config.yaml
model: "self-supervised image encoder"
dataset: "aerial photos of the United States (SatlasPretrain)"
norm: "rmsnorm"
inner_norm: false
patch_size: [8, 8]
layers: 10
pooling: "mean"
projector_hidden_layers: 1
beta2: 0.999
epochs: 12.6
final_lr_fraction: 0
warmup_steps: 500
weight_decay: 0.3
Rows from block 3, named by matrix and row number. Rows with one number belong to one attention dimension. Each number is 500 + 50 x the weight over the matrix's rms, rounded and kept within 0 to 999. All counts start at 0. Numbers have three digits each.
# q: attention query, key and value (stacked) (model.blocks.3.attn.qkv.weight, 576x192, the q third), inputs 0-95
# k: attention query, key and value (stacked) (model.blocks.3.attn.qkv.weight, 576x192, the k third), inputs 0-95
q.115:592543481568490447508439587561481490511464489492600516452430485502371454503526501339602495528578512496537563506500582372457536444462507557455428555518518482575482510592470447551462497515519500532563459498572563470460562551537512479426521449505417556505521460535431441485459586492560499470
k.115:550468585503620479573414504540522452432537453510476496422555588476532457553517521492463436470502551596543409532517489456517469349501528479459382439573484448532517516538515479461544462554534473469499504539485563551467458549525560578534427542541460479457695423595500469445489462508473523482
q.116:551591524498539505480480515534479460456491542472531496449570494494473490405489498441500463511442519490473497502523524524490580441537487557461382442530419356575559551448490454574407525461604492515592522510535458466494482564557457476450466441521582499528475464581538564505472436488499553419
k.116:622583524499501562435485587490614416531485540403542386479510553449487460582487614494564470540503560536509528516432412509515564498485506474450397567545487466539567499522470486467455503448604463528556570529508581444423382585535494419513526487502516536466546408589477522461526408526507600387
q.117:531443474601456438583442554520466489488459474497602451472438527579362471538543527352535470477523489520599551550542585337439469383413569576433537539510593548469473545551481489498584467547414484523508428501554616511442546539517593475430536504455321566468570497522373422435468618452556459576
k.117:526460641527593465586395493477503445444568509554369530501469611494509482595531484481445488491540564603563415507457544446447421342542544532468519454619489440508562507625530443506579449612528473413438474509490575580474477534508512672488421543545419524479697456526525488422469550440550458542
q.118:485525504547561517523497500481443401429486548454527459441611553560509503390493489501440415414357539530496467549577575545458575406494535596445470425557456390572600612413542480532470513411570453512525479548534458494471483586581481457450514457402525466469520486582523598462445414494509546478
k.118:623608565510480557437489601471580354521445572325475379549484611455492457537502598494567480553489585558512513492356406462470587527526515537446476623582480457535603492573508493506455484481629442478506602504516585435374407613530472445465554458483456583452549401517465598427479408511580565400
q.119:457418427546491455490553422485513559511577478519540444532461464450461496524504501476540546505523445488488504460556503482459457459452530513513547588440492549413414495541422613492543485461425554517524519506474504481561519507486491415507522556470442558486434532450457475526512497485524472561
k.119:510522453535556506551498493463479526492569531576488522412487496496452546617500489481509541515536439477521484512540510497468463423491529555515592451507533524528490507517476550583526472544451515509556502486488480478514585462484495566491479509560447552546512557443540501509506560431481469529
q.120:556602406477647430530392560485696569470470514658499575610613689489334487531647436346569478525448568645472496644521487409285659316497620506519522488629455498502646637527470333566488347449579577499542505385533533347671432543636497400410404510515548562438408381572610676315514537277392552473
k.120:690553509356712474401447480518584677516502425653457561534457481399479493643513454489617566480567422578301497542471566502521604470563535496669465440483478563572533497597467403556451360362569707577467554468353411303621612386494382473542435536476514438510468398442547540534502541518477395601
q.121:530519377532547525557454534441553494439473598581475484530579647557378478534597521459485465454439550574539543595552460468412576379543639579467572495550498446494599565448512433572489440506530523478558446410604541421534392558582491438453476484578540616501439512594587558360550547305437543461
k.121:620550499441659521461397522440534647485502454679441551506439505440457511658541422491532560514603482577393520508480604550547553558506506510624506503534450544520556494536442346554430395355543663548392433440431391325570582409531419511484470520460521496486486487492550503488420593491448437585
q.122:554492484532435507602500499521498457484472583473543377489453520458415476564530571396529523547470489472561543544449526435484514355583565539416450505471511461409493459420451491546497511585487483511582522480579592482440469557478523519502498510627486562546465458524416564447500518409490518537
k.122:544458503527536532505398455433541504553623571496498482428428493489450481709455492523471495520609526467547521529575576559501405356454544468470573429555526468553528505590469441478537554572565506517544331525520541504530492477532473605474488540494503500542623524542503433450442591478453504483
q.123:465425528519416491625498483473453473490401540482523349497528544586473491515512579479435442446407470505565478546542538434500447335519571563462577499479570490336496573457493523453591491547401476485508475495529563535419522504487568484485532578447360542479574542513382500430501515453514467615
k.123:547548596530557495468436516413550489567515587554397490581363547512453474645513499463544547583570558506526505478441537440418489427499527565504652540586504453520626486680503445547520485568558527432479512445524542473468483488500419610417519501504430585547607502413522536451499579443608447502
q.124:519554539498508492512562484583459505491497553482582444477556452462532500407480542441535505515454463468441459467577463509570524377639501548513355519442412358502504493471446470600460520552573524490666594500493469491479553502527425500516462487620539526533434518518505536549495417479486470383
k.124:585647480536458568499447610547550484616461546468601401393520458451444500677467556411593483553585545495518613541426441470519487433419471461481451551502539512613536501518395509484465519391546484538614508546560565470446472513533477465463598527532522532481508506580471489497520563509479539371
q.125:525558471604545511526458556581544483442520526479583419467533481504443478469501540459511463542438477481475529508501492486490571410523520584410452569480426413455527477424468527566420508440578521527625531520544439449496452600559469409433512472518517593538446506569472584496488421470523570430
k.125:607535498531508540483454562487569412530550613350516438425487561494444479576483588517495472549536549464574500516504463545501534437535553521394468558594480432567536481498470466505484536555609438491574468496560565464382430563537485503502509463530497566532623474575495527448475469455528619404
q.126:539558469612537510532461572584544461443520510472591421464517495523425484460506554452524462552442480476501529514498478470491574410540528588391439572489433418460533469406466519578425510471589501522643530512547457452475440610570473422435508449541521603546446499560460583485490417457527580411
k.126:593531488542516540495442561479576401516560598329515448417484576518430472593488578516478463547549577470601501515524481553507518430524551513370470536618475439534537490507482457495495544583608426488567440493577557473405425573554503507491499458526495565523638468584503501424457483448524632415
q.127:502551480568562533511512519541535453431530555471547428474575497493504507425490530515475472521387493488442495514516474559489581427553525573426431515490404381488570482377488530568419519430602504512617546522524412461495429590553427439465506463529593546533438501556528627504491366472495574419
k.127:602588457537456571442478587486560406556521619271540410436482532495431482581476579512526481555533545442548557509481453563505568504527527515403495585564481463560524486475464482515447550503609440521575481501571546433385437570544474443485570442493519568519545481545481545462469461476538627397
q.128:497515427624504531421531492462481521608515539493597448471495473610443558507470479596577509509510451466534555526530516513487471582550483522500538577504568581575490524438511501540528508554477501527595479484464521466575466463564467490457511421462582513537429514493580486525533501450533525477
k.128:578428459481562449508469457477571547560575547487527415452466424409495493487472555606570526488528461467451489507454562535459511511508506569496543590504495506565466424565507539485490509433534529540516481540462461472512482510422412491555454482537433465543540438498465561574450464524531504396
q.129:543517488390514494504491518445599574473441514625544418549548561415498459605579584431536512515508595598400464581540407447478565357448604454583438456486450434425499488516439532511447430536470592434505490434574508465538373439443479482497526593582512558435474536516496509443550545440464456412
k.129:517578481651483592495471623475393399479368560543637465455531579434398444541575400300523408485473703619501640493405434453417577572354402480505362613622424407507468608479500532602469497422532500474486467516635606515487406660669572486422654481381549478392586505575518490384493521495411526421
q.130:508541517466521529476511500477556548485568429527444456517459428377519504590508497453585538530505475476452520513555439504448525546468531450514441429440448468505448398511473488523460505519512536499454528490476533494491412483370475520548473559569552452511502452514532465530532504521492478486
k.130:578535469467548561520522500504484513441481498543524490551492531431514450507544477597471487552504522523504580523412522425614511469490513453484522537440588576503537494471532552500436466466508535512484430514551475460494518544532535443509471508499546481517485509525487496459499521512526537528
q.131:517425511474488463462416445500517527492609443502474533534471440420527475565480549500513561452514449459495519488566470495474473555465505474496538472396501573393423429425487513429471517413480524510498486496463467482663458447394496529541485578512518415544444579494539426513528563565456512408
k.131:507455468474545482564481487589559542492492513531574516567510501474549406524552464540432486529525535481502525515611466430572556464472576537474467582483538513481526424575539508467454480438531534495504524501580539486447516505481517406478502491490531532498486526531479425473494542554515523506
q.132:516524545560556526507521448449464472507446506491494538454426529480424557480506490536599491531477512513535547539465544547450534582513477499460502502522519504562497557490497423555493509563508462518385481473538509504511452565509498570463521421491441462488582386569436529468489515455501466586
k.132:498519500491452437437591464453541475485571503464462526517500488498455573468457550523522541531559499496537431439420580527452462500469456447445487430496434579543478522439473505499496528511490425496499458490443407525602476527535496557475480465500482452507475438434546577534464451482547556518
q.133:519552369466399468489547617503536503573483469513464483506494531512484478505529564425447492462537499533524555499511426470540482528502513513508505422455538556577456458562490578478579470579455503497677573494516591489489549482485498445543547460543478479498435506458501424489519562473494519516
k.133:503542456559509540468485558531478483555427517485549429479446518603493477567503445520477502510500540492504541507485468508528513518495514541534506556546549457484516513515507571555520509490488520497491516470536543487423515467517489502513611470530532549492553579472497455463483521496493464546
q.134:494457575446558471467444427550517514412607467466417522520503358394513504543457477432519576453480453402479474437572490523475526485441456480467460454440426453438433414464508499490415545356541503533465561524465406496629479494404476468498431572520577439572513526517552463571501492568433547434
k.134:524446511420510480553470455538523592481512537565472477577547457413534468511541584573440518519517421435524488534568516425567477377506563484445542494402572545517524407464486438392431477489473526481502481494529431481474494466412492439476417564514469526553505494555461523523504560498539530445
q.135:506552495423493438493487529592525496443516480491384495515516478397486488505536512306481570415491504504503523487633467464464562420475507512469419365433460417544399422488513502508458490480498493514625667510546495499588478507447483428455505499563582446506466434516544455509535543479419525435
k.135:524486488511474515480457541526455530587384547507487423540470481572447466567550522540440507539549452430574560509458512437563411394525535525479587533519624530528500487450442502480493508500449531459525461448519486445412499442503507461493529549520469587549603594485402533477483594403574481481
q.136:567506508446470492482531513467554510503503467517501497557499506494498482457508516530530527488501489512479548514458502460531524553517494488515497433438544519526577467469490518519441489454514526507579464482490487478524508480501474512516462491534561395538514514474529533498533538495488502533
k.136:548488574466470522446502546491534451506476438487461441551460537449466516470501584459525509475469537533521544507439520450472488522481465423486489516521508556430457514502503463463536494495497481489475493525487602487509548559496492506526488565463463449470536454516468490449485527508500520470
q.137:542577528399567516530473514526599544417476500590456549544522609495501522570585605416538546591493560612447504590607486469603544355558607466565547425506492520378509471450463372487486407594445566456486558466529458453581503461471481500511463626655412557443458482538557529429559569410503450417
k.137:576608482594632554372484558508538446467453442531639634521436607543383480510565434343573486543498588610480591529503506454443562501445502463513460562587522510464478630569506455581528432456592525527574524498485594413537541589662513435452561429451500490405472426488480497375447524462467492443
q.138:537439505460535483486450511539563505405661437510467470521442482477580446493489530483507506494512529496475466460574471489534520544384509514510513451495488492422483406440517528436434501411560516481517487513480484502614430499474509531536478516524499465527461526509511431496529506623467516385
k.138:530472502487542516478418500540501502476497484531478566539493515423541475456521501537507513553460526506477528496512427449522536620536528502537526597497527514492477411476534479484459488497500519489455566506528467480399479499466469444494525512506488562521506546515503514518534505520537492460
q.139:470552483503491458537550506501470456468413485490392539458498573504458534432522486408516509477489531554550503520512553509449525482490495537470482382526515457571455563487517465518516484601485448496509577489568502524557470555526541519418549436527487462455500391542462499458520517426461472557
k.139:487507493514417417440543547460548503551495490499408488503488457612431552500464546493481536521547491450533451416397567535430457476479458493476527442563438537531488522459448512510483539502471474457505459454463398495520467478537488531489506493502464523534570513395509589540479478442572528559
q.140:544478416492438494466485524477542537580621440526486512520425469442520488575499608547527532494551462493494569508531415497540464636488520469522565478395551637423437395444463568429529492535446533502560488487476525468586487435395483529599532529549466421530430560470539401511536604556525497447
k.140:510533446534563552512499513594508469500457519432636480507468538516530428554543418548448484542483575511519576540544391433585570558471552517470450585492582491467541476549577558541504492470521492536469547521595589505423522523513527448494579444511579513481499532520518389441491531556478501531
q.141:570494460544491532470528452414478487578517449511523537488421510407451524538495562571632490514496469486524582534516472538430506675507507490475548527413533594476424515476475476497511523568514490496424451438516537473588454518430477596545543476493395359518524451524461457453510565529500465524
k.141:528577468495500501459595479537575448448554480466515458541474529530506471552485438559469514577537590510529484461481542509538547512456478485433455470497475543529504495512563577529455519420534455526460521522542466518518496564552522519474545422513564477490455467458553465476458449575515580601
q.142:503484501584495556519519491428455475550456532502588516462463575581508515464476483669547424554503517529514490530372539551488469619521494499513558590578550579498574592507511479493531505549515479492395365483482553503419509522558534602510533443424426502463535477509434543454467469521558467587
k.142:466535520504500454459569481470545461436589436484484602477523509503529550410434483457575498491479558551448407439503506566430577633480426476510399432510345493484471523479549512534482518525542446507486539514459473555608483549526496567496500439482537423458440396451615516536511386578470532531
q.143:495451578448560472472433434553520512415617458464411516513489355388516501539450470435530572447485460399479472434561483531473535505432446479466457450454418457432427404467509505491408550354552499540467560528466414496632474500402476473500427565519583433575520518528545461571497490581432553436
k.143:519446514418512476541469449541524582479516535548471481577540464411532476501537590585446519525511419438529483531565511419568477394505560479436544492398567556506519400451490435390432482502469512480496483491527424485486489469407491453475416562514465526555507487547467525523504555497542530446
q.144:453553471636476576527600598453423513575483591519477518502538537561525554470494555511538495483525487518523506521489415480505444567550584537529577565481549588614626518441454427550572491630487491491427496481473568495341514456553485508481548467513463544464466496477497511456533512456537448524
k.144:555541547466443498517493586491536396472538446433515422400435503444426477450493552388527509534477532488560585498570537455464533555472484497411442503548462494496459427495475425476459545521503444525532494556572548480510520640466467499478517469482473473507463407586496441468453542530559589472
q.145:495392520527542460424464357533461513494506506523633497524513510442543478467531514592482509460490516545482532508561529443431489505470520507513520529436537509567455530474520570492499490459479519480491461508522491529637449499495472525481552506471491423466498522516501475521523522506475424438
k.145:517479494515524480543515501544500476443469477492537565515518498502535460512513420443490471467519533495487503447523521528528533486516498483496441521533464499430456530515513527499491517473533498475529531485523518509572530526519544441502501519522543432485488501492540460487535495544467507553
q.146:495509496515518512487518486509482490506455478505443480499490516456447516523539539442509511472411495516526569537542515457466529481526478507452491485423511536515456533438497470515504496525447493512434574498567463483514481540506485476518535499486450454493544412549500522489528515435513504627
k.146:515536475498456430434547539477480488532504509436496499436511466572432524517449508475485506482537441429555445483528602513486451414453500513442569439545505507552479572541471467495553527460523448498577462480445422502476576474524521451459517466458463453520558540459470520499425485466517537456
q.147:482493566453566521488467454538520509412584490472409523514491374388536508545460449458537555486473482418466468433520482550464550531418437471481442495486406443430473420502521498518385545368580498529417525525469416494555484515424475494477422547506588459551551486521549495560488459591432543490
k.147:550481521412544492513500432508508556438536520538447512561537481409529501488522572582484525526501433464510479523541535455568503411517537456443541437396537546518522432426500445425407482515496503490506489490509395479528488490433478462479406550527495495550490461549499552525510524499525529449
q.148:521416444574418499453468492440488495564537471497551508499466516550509490505446559632507467503545452485528507494407492525508416633521480513515606539452565661394469522441497576418569519491477499497470396470441521480570527452506537609561552509456417440518444617453472458469470535563509509507
k.148:430510471503508467509518513599575477489506476459540550488553505558569457467454429484469458483480588510457424478630443523519628587459485533494414517524405423451477474589606526503505515464550465494459606510571515568459520514479514486475578440464548496444472473481587391508495432641481536560
q.149:539508384536407506510513560442508499617486480536548469488435612540492478513539593579502459513542517573527575566476458471520458602529551513519579495476602633489482506480480548446596466642428508476568449471535613481485482482478522566569581449508408467464443493482470450426530589476560466524
k.149:480548470575518522471517552543520416525478470411590498457446554597487472507482405471518473515486601539503533490484425514505555620478498541511451575576482472463500534565548574595555515483538471525482548515532603511462517535583519511511608418490553501460495532465532414444494474537485493561
q.150:487483587461564484503441475579519501400582481470412504505497395417524501509470446416528547452486498445473459450542491535477561485437451481477427448506415418466462424478521478512397530378569491537476567535479437504569476518454492472462438531512602466537540474543528501554492468571436543455
k.150:521462524442517489504477454509473558479499534560467509563532471416514504481543588566478520524508427462524491511520520429542467425512515461455535463408548561521498443399480444413433487526461506473510473475498416483519479482435489480473429560506467510547529469526471572533507537470542514425
q.151:465516588538584562495535424444415471454424554462548536483558481539477535472456390557522468543440487460498448469442598548460490447527455520483476605563454413562583638573523441569474538448563476509355429502470439518412551557595488499436461500416490545485589491513473586510429383481500493564
k.151:510502543431465444494555457404518538438603480545340530513576440439516577467440561479549530459516436484461398445502637586436479405517440458502510358467395497558483505457462447432441511497508496485526480508423362519598479501453469535491399551502468441509459420497537598586487437515496543480
q.152:511439488441555590432440463432552463426577411463490460503431467516541489523447615554486466568477531422530527447517424489608449510468456540460551444518516486377448444435526652449494561468564483469471455526519510498506438536472489475574454539555444484561521513535511427491505484598489576370
k.152:556481454434504469520449500586506551581458533547496571465483508485562517570511516617534536468615512533438470561484386522555531671533555484589476508518527580511511409485511457486496466592438525508385466474500496507461519378397492558571534497568521485505589505476556446560523563519493420591
q.153:490477511488526518517466493458503517525525422516454496464465486497469477546513452489527503499509518484489499489503489545491533514528461486497507534537443480464444501534478478524460513518503522507528481480551481474540471510491479490522485508516525551524466538533495496516494485481507513480
k.153:514515490542521506459462520487524472498513478496491446538454520506462522608503533497489503485513514523511536512483499532492494489466453496491518481494482516450525518526489530508526499469496502517522535520502503485582482539523469547516509495504464529495596525523504464470468527489432525553
q.154:427578494503405463548612557546460463494334599494479489496644595588536522406504487405405477485484536547535410483484573485466463331522525530505473476540491435567526601549534483479568477552472451432552561475534543564432568495567543509410576492481468542419486462437476538462495452441516471542
k.154:439489509544406458476464555441448505539425463492371474459518452681481520513451467406467475434500442447476429417453564623399452429561410560547534403571406392505434601493473565525549554502477515459516521446425448519478477454517512568538516516503452552512603565401461558547490430460473465594
q.155:476572471457497444483536539563510492484405534493470490527588516478457500525547491314423555461475509525509512514591498423456521329499535511483418426478475416610482490551510481526533471499457494505585649519530498513459540506515483390438497518540539531473516470478549517500504518401460512506
k.155:505504496509437529507472562468439557599445525526480410478487465573449496555510510465479491483541441465510561520468553519514395373509495527553583511545568479536494531519396499490526491480462566482570428480463517453431550432508484466503507560508471552512553611514396525490470584412540464467
q.156:528482516505518502520522478438479480532479441503518516472427542505458517442515528556568471537480516509531534531511525487512517575514500521478532513514543523503485529473473442518507504605503480491458459473550501501530457540507500540516507451502410479509526472553444482469525519483544471524
k.156:511528511510473455451530494483567448501562479475472455481446529516464541531465507513524538521526531524526450477443526533441483536483521493478515524550459546528509502521500476517536516485505455523434485524466476516531461528533488567499525461505461500496477483466512519487455466495504513563
q.157:486538525571533565534536494441419455502379544489584506468540580596468509441501420560511414539461527539508486526414581520470491469558492540502501597599514445597601679577522439567528500553535476495426408498510536514350544570640516516443515448414446559432556459527433591458444417443536464583
k.157:492533540494467455446570489377500480449596457511352549473535475506493590452422516430598514453509490520449394406452647636386484484517388484536485367531347474555460564460464492504475534505527477482531482502398393527618477527522474578489465501481475434479467421454558606565478387511490525512
q.158:516532397556433524530538581444502506603421514551579473494484643605492485485557550573478435553537546606511551575444485465538465530554562513543559538536589578533559556508477513490595446662432519463550431473537599491396504485564524536531573450503421558432468499479465516425520541432572452547
k.158:483548473591516543472522543490473402519483474416578517429446560573474497506485399446540473490477596570485550490449448545462535625482468526542454545590475462477500581557529576613571511493536478535500520526504608508497520545598517528521592425481548478447491519471526441452497465513460471550
q.159:479461590447553476465475408539492488407584484436413541500505341392503525519430459439522570446459434373507459416547514543459519493446429487446458462448424447462430441496525499499419566343558470541444567527454403514624504517411479474481428546493560422584526505512534466582478465574432552462
k.159:513452521396471438533489459521559612482529522579413478570559425436534503492500606560453535513527401412514429504569558459541480369517546482450541454404512534518503400452474420381421493505466517462493487472502377499498481445386479469480407571528452526560498482519487550559505531499550538463
q.160:554426491480470493492507494525507537541500456549590480506443507480466483414527513470535537523494516525463560557474490435445520492526542515539484461468539516516469446469468526527491480471491550502546482469522593464494526439491468509502535485522525438478364522495422521474495572474487466475
k.160:406400533417478487531503379413530565472537468522438546491509513503451526432531466539348574472364449507538532555564533487374477485484556427474477384490543502572493507533526468451573450497382503521528437525467599494448466494418491472550384546452606398539474457528553539531506563368468524542
q.161:519517425453476452513534482480548532501526631552468605528565557538469493554524457513413529557546521494528469515574525496477522469508569486499571427491515543466572472449492432488463483533497508469549463428544429479632471433530520472390499460531561542543483522455581554447527530435514552536
k.161:555526505465469467486568470559435465479393470461489455462474422392506497382481603357569520484565501464495541461548555434567482419549513507497515517452495414544394494587460534517505543539511502445568623510584443540461627488438428493535586545536353445519446479478418446552470573560571426458
q.162:521553553439525437517424488569547499458505385489541531483451507477531485501477538448531479542535510531474462529480465456473494505480517551517453504539485512515535455625505475494543481488543498517413561551481561513466523503482509522546488467527444487471469443542450424490463512541451486456
k.162:514476500448529493469501434436535523482549531527535648603495535493501485536525493552522539501461498510492501522504462545524506511495531436504504488426521496462553498476454476493446497526515511509561430447509484461623418480486478461492431494584615514537437600560539428511625498459483505467
q.163:574522505381440557481394463492527477471443377490538525479524496480481417476465514418517442568493531483498532505476453446480501594515473435489452440501468481462493518536529432463458546526549505479461489477556503497521515517492535482499498558455514405534476454544500447468491511561449573426
k.163:513490532491580455469546461464557515516563571477476510506509480514523537534474577523516559511524483467505448489560496551510514448489555512493545489488491505543583460506502436481463506545497468492498511467487457518604474451443413551452478487544500536535548503482575493542524503489524482506
q.164:450465479532516526474463493453483533503581532511478499528513471583460534554509478591412492484469472444552505484528475535521480527470481438466539517477517567457514525358490489490500515515468499495469447464477439496597408488549525448475463511432585532559576522509526548491493482450505561506
k.164:491475489526484475493553427484452521484515523492529461427517443423455562461472494516514498522519459443541459467541542485441462503507546541470533523501480548523444503492451508543559524440451474473384426504466482514441638497492515515470525482443369490512458522472446502531418500481548504532
q.165:468496498565533550448510503440515544548551477535579500529480461567479530525496513488563487492489504484487528464515483548482471532444454444534451545491485507469479547464462504500525502549478536478591480460447544498611456479546476502512500530476531521498507509510488494517507508492479474468
k.165:527513476557517528498483541494535453506518516461495416441528516511477511533476537528516448512522483471530470488524479483486471493527513554462518562564489519463523519461508464488562523564529462468516459505473479517488446542526529504476512488446401541488556452459505530480457431482554536458
q.166:501481484524470472535574506513520479522501544500479513502516535470536489509508475535535540514516519524490476499491548537490522480527516521508561538520469496444500462512495542485479488403481486490549474512526466505437531512453466570552526507575462543487469616439525539536532477516552471537
k.166:492519470490442504486466537542498482529480454513507492526474526540534441525507482480509488491493532565434527503434482487513517545488449466561491534487488476421466529557528512478448505516532550518565543515515487493507478502531496502540513528525535476463507504506504488477500508566446479516
q.167:544523531431429541488477547489541501546490468528593511507519500490586454528465487462635474513554555524433476492491530556501469577498489433582462529508438504379479469606468485415465505461505534452587452490489544512483559458454472573586587590514479472448469583482484447520529510612504454476
k.167:570590428539516536466497656533569456575531527449489428481534485567530428590494559474562462501530546510436545463451438536518549545493440533526490602543441475426562520531529501498435529577602534493650569518530440511546398576520468503504516474527476538474605473443574511505515421556522539422
q.168:531582453522519500549458628512530487462468425527581546471499561540475472528541466412511519557472577579474528553514591450473552490451526497516475523519511513491519520547519378482416461539492509514581457510562473488569570506536499485408568489489444495433476477542516494442466573491479481493
k.168:473413482535465487505521470476494450474494521465461537467513509569492514436488493572424479524496508475572488471432467487486443533505493498458489400579530499541547477443569483458552526553459439471455411493494495566449434520490569509539457506525502494533599505511521488510489499454489506459
q.169:495462480495464507516550489480503487502470471498547498525508495492519487510506535489478496474501522503492527486538462471486495525475477501494430440469500485446496512504521564481497514529491498498539515503520537515495466518488510497500532496489500469473440485488505492496505503521488501471
k.169:507463480521483530510505521502506496511493544500492399507489507524514504488500505514472473487488493494505501525461477490530476482522527497504557530497530501489500483473525506460505504459467496479474484496495574513435452482469516507502516500498506524509472526508473492483564489488518518510
q.170:461507495533473499529511542485486487477532518499433553522482520539516529527517489560439559522470488496518499498484526498485490522473512523496579490471532566432488450401507534507464502481455485504451472502499449502487476492475509576489522478530471547527496577444504551489520509471515497578
k.170:486515429513457472445564460525435520516483504478520517445458448446464506483471451419527518502498448467504509494454527488458499541482506494509576484472499531537452498530516486533518511445479496520474512490454521481474650447490500487497548456473489467515374555449458480535491529516506480545
q.171:494451492569498514525476548483451509488444531516543454500453501550546499415511500513505459473467496505483502500538554502511479481481519547538503528490525456502494512437484494497500500514477524488566472497458503498467501469525507537520509520485448530495560566516445503498514513497474429447
k.171:528505486492523527520454479536494447477493447486523493480470543493485467516504482510519462530498549494523513500518468456512515545516481543466467530540519486491469517464512501493502515531574480474541465494556484494500459549566519450490531458455489477499500481522486482453511488515524521485
q.172:486545510516483509518574480497516483522481491495585477496551518495515536503491527453594498469511488525490498519571480473546466442537505506527437434481513450438470499584494485499536488576488490495647521496466558515480561484482483544506526507557478496441411487468523477499495520497528440482
k.172:525580484566510544506471640580521479528488501483457448506504518563491509572539511461495476495517493527510558497399427490537494510551428486503471478524503526492520501435518510544497479523516504510570615503491542493473449531528526466512512494518536501490534445464523568485518473459497534478
q.173:500558464540537555466556539433545553581523517600493469546531573546494493609525511538619516474575570573461523505449487592474515536493479425581527556541458551474512568504462569490512444437454551454605465434529543469488435479542434517569560514543602557432467542468573549505559506479527469550
k.173:500575537484456567483479569516413431532469462411438411533472515559577434521491512473550439450492529575383519450485510524583475528501387481639524545484457454434450608575505490463422553515541595501564552527472470509503538511552481537512550552421442503397509502482461496450446484623512445511
q.174:549479507394426511506476525519565487512464484511522533497491493461598405509475461445542517584513586512452485483464596536475501586493512439547529542522433508408516421597501473392442519406492518446487483521561463526484543478414473535574579594528444466491459593483509468534575504618518490515
k.174:547530455462512506452489563468537512566565505550506497536511480516522407596508554486562518507516543527416550469486483530507522547445452475565537575470458463393531529598499482463389520549571587504627504513548375483585467532499426497498474531553476497494607534483568460517512505566496484446
q.175:524472502449430476531502534519545475521506526501514558516542521460563465530496462534526527541531554517476457505450544545492524550502518431519545553526434543381522422540494500436434499384491487476501435524537437512451539500441476561564530550553483524496495650456520533540535481564541502528
k.175:515526441481432502462478563538514486574514492539526467528499489506548412527495514481554487493506521549405535476423464484511510567478469476587525614447466488402475526592511508475432525520549585508587529531521447495513516526508472511539514525526461495474508538477510463510514488600483482483
q.176:514469485534462539483513459462485447486463560495513516507508540488564497459489517535525497467529552504514466469535578548525499489549564538505536533491498465473525525497501467496480531530526475464509463486559489516514498500512484545491585507510403543475430555490531470484533487549514475476
k.176:503469524452483543512479456493452465455474563507395475489559523391476508430505497448481456421437498511530531507473521456460488458496502459473524521506509461479440543491511435491513501535467483483427507512529543515449486586475548485533476570425471472494502471541516471487586498474506507525
q.177:478492537593527544527496489464454475436566439475480483465493471542527503527497427502539500486455503487486512476543555562509514525461441477487546521524480474508420520459516501501449522450473494525486466542470471508497536560478521544499510541477476455487511549518490521529471464538525496480
k.177:527467423531566523468464524469550547497576449538573480483507519520502511554502517580524477471483453504490505504458451535437495558521561512514519563502510592477545528470492476560521475475509519515451403487423547453475533496533515457576462446501481490497463512489511462502528446477429525533
q.178:474511510462534551458519565438482534544646581534328554494408519567535507530485520600502512480521469477507453461392526644530473617513467511529670529511521630503537520487466499487489485381510515495461411453451512466490535459509481548553497454458475520532457564451461526488521486500532513599
k.178:533405439525434438500585422498458439480476501414556572457488475458490466381498429522467508429441454500482553506551630559418539500503525549453533564457502485510389511561553567476525512478476489539568463553496478510564514554479469537520534441445453404496475530472455484522476494520506471546
q.179:481506488553536469474483480442528520555512433500572518487489473505483542509475531489601505497539485508461480498461458497452478497485504540540425530529476459524524507538460514560527498549535513523545473509433516498559467481521470504500471494545501565484436521523508487529464493488460459441
k.179:486498533523531511535461506487526463450505483501492547579513580531539497539505508580470467487457483517499434523460415493511498507549526570478488515486509477451604496441529497533523484565550469488484493471484521493501379512510537499511480443525532580506495513505496514481537411471503500486
q.180:510444534490487458537437473566455461407473481419531510454467429446492509392490485443398479521420448445521490501566508399514501452488525583437451456470535423552487445484530431538486544563545467545401542564475465522509550521486558478418444486456393451549533457547421456492445501509463515424
k.180:493441479517543451522505448473582562467526535600547571468527505458426560491509484524449552548506482442614478549505480477429514468508604513383479456530538540570566401422496494533575451492461410496433440465526534492494459488459525466486450460575567513588495498525541505532541516375488553485
q.181:513455543466477457537422484564456459416469482418525514453470428448497502400484487441403472515428457445521483501551504411517501462487520569435440461474525430547487443497531424525479549562550463543390535564478467526516541522479562478422447488453405447547540452556418450490440499520459523427
k.181:494444473514543452522513445471585561468527545584548574471539496445428563490505491528450555546507475436615481545503483481428508461506603514371479470524536537566569401430494505527575451489463406495437444479524525495496459496453520463484444465577556512590504497523547513542541508378494558482
q.182:495551458533543553457561523432546556581528512602489478553527581548503490605527510548610521476576559575459522505458489585475509535496483425586543542533472560467516572507462570484520440442452555452609467430522541462491446472542434511572559518542605550433461536460581548500563508478528465563
k.182:507568540479464566480491556511405437528470460424439418533468509559580436513494508476552443451488532574372519449495519531582486531498388485646520530482460453447445612568503497473414550503542604501562552522469472505503543508553476538511550546414448495401504501480456497458455484626511440517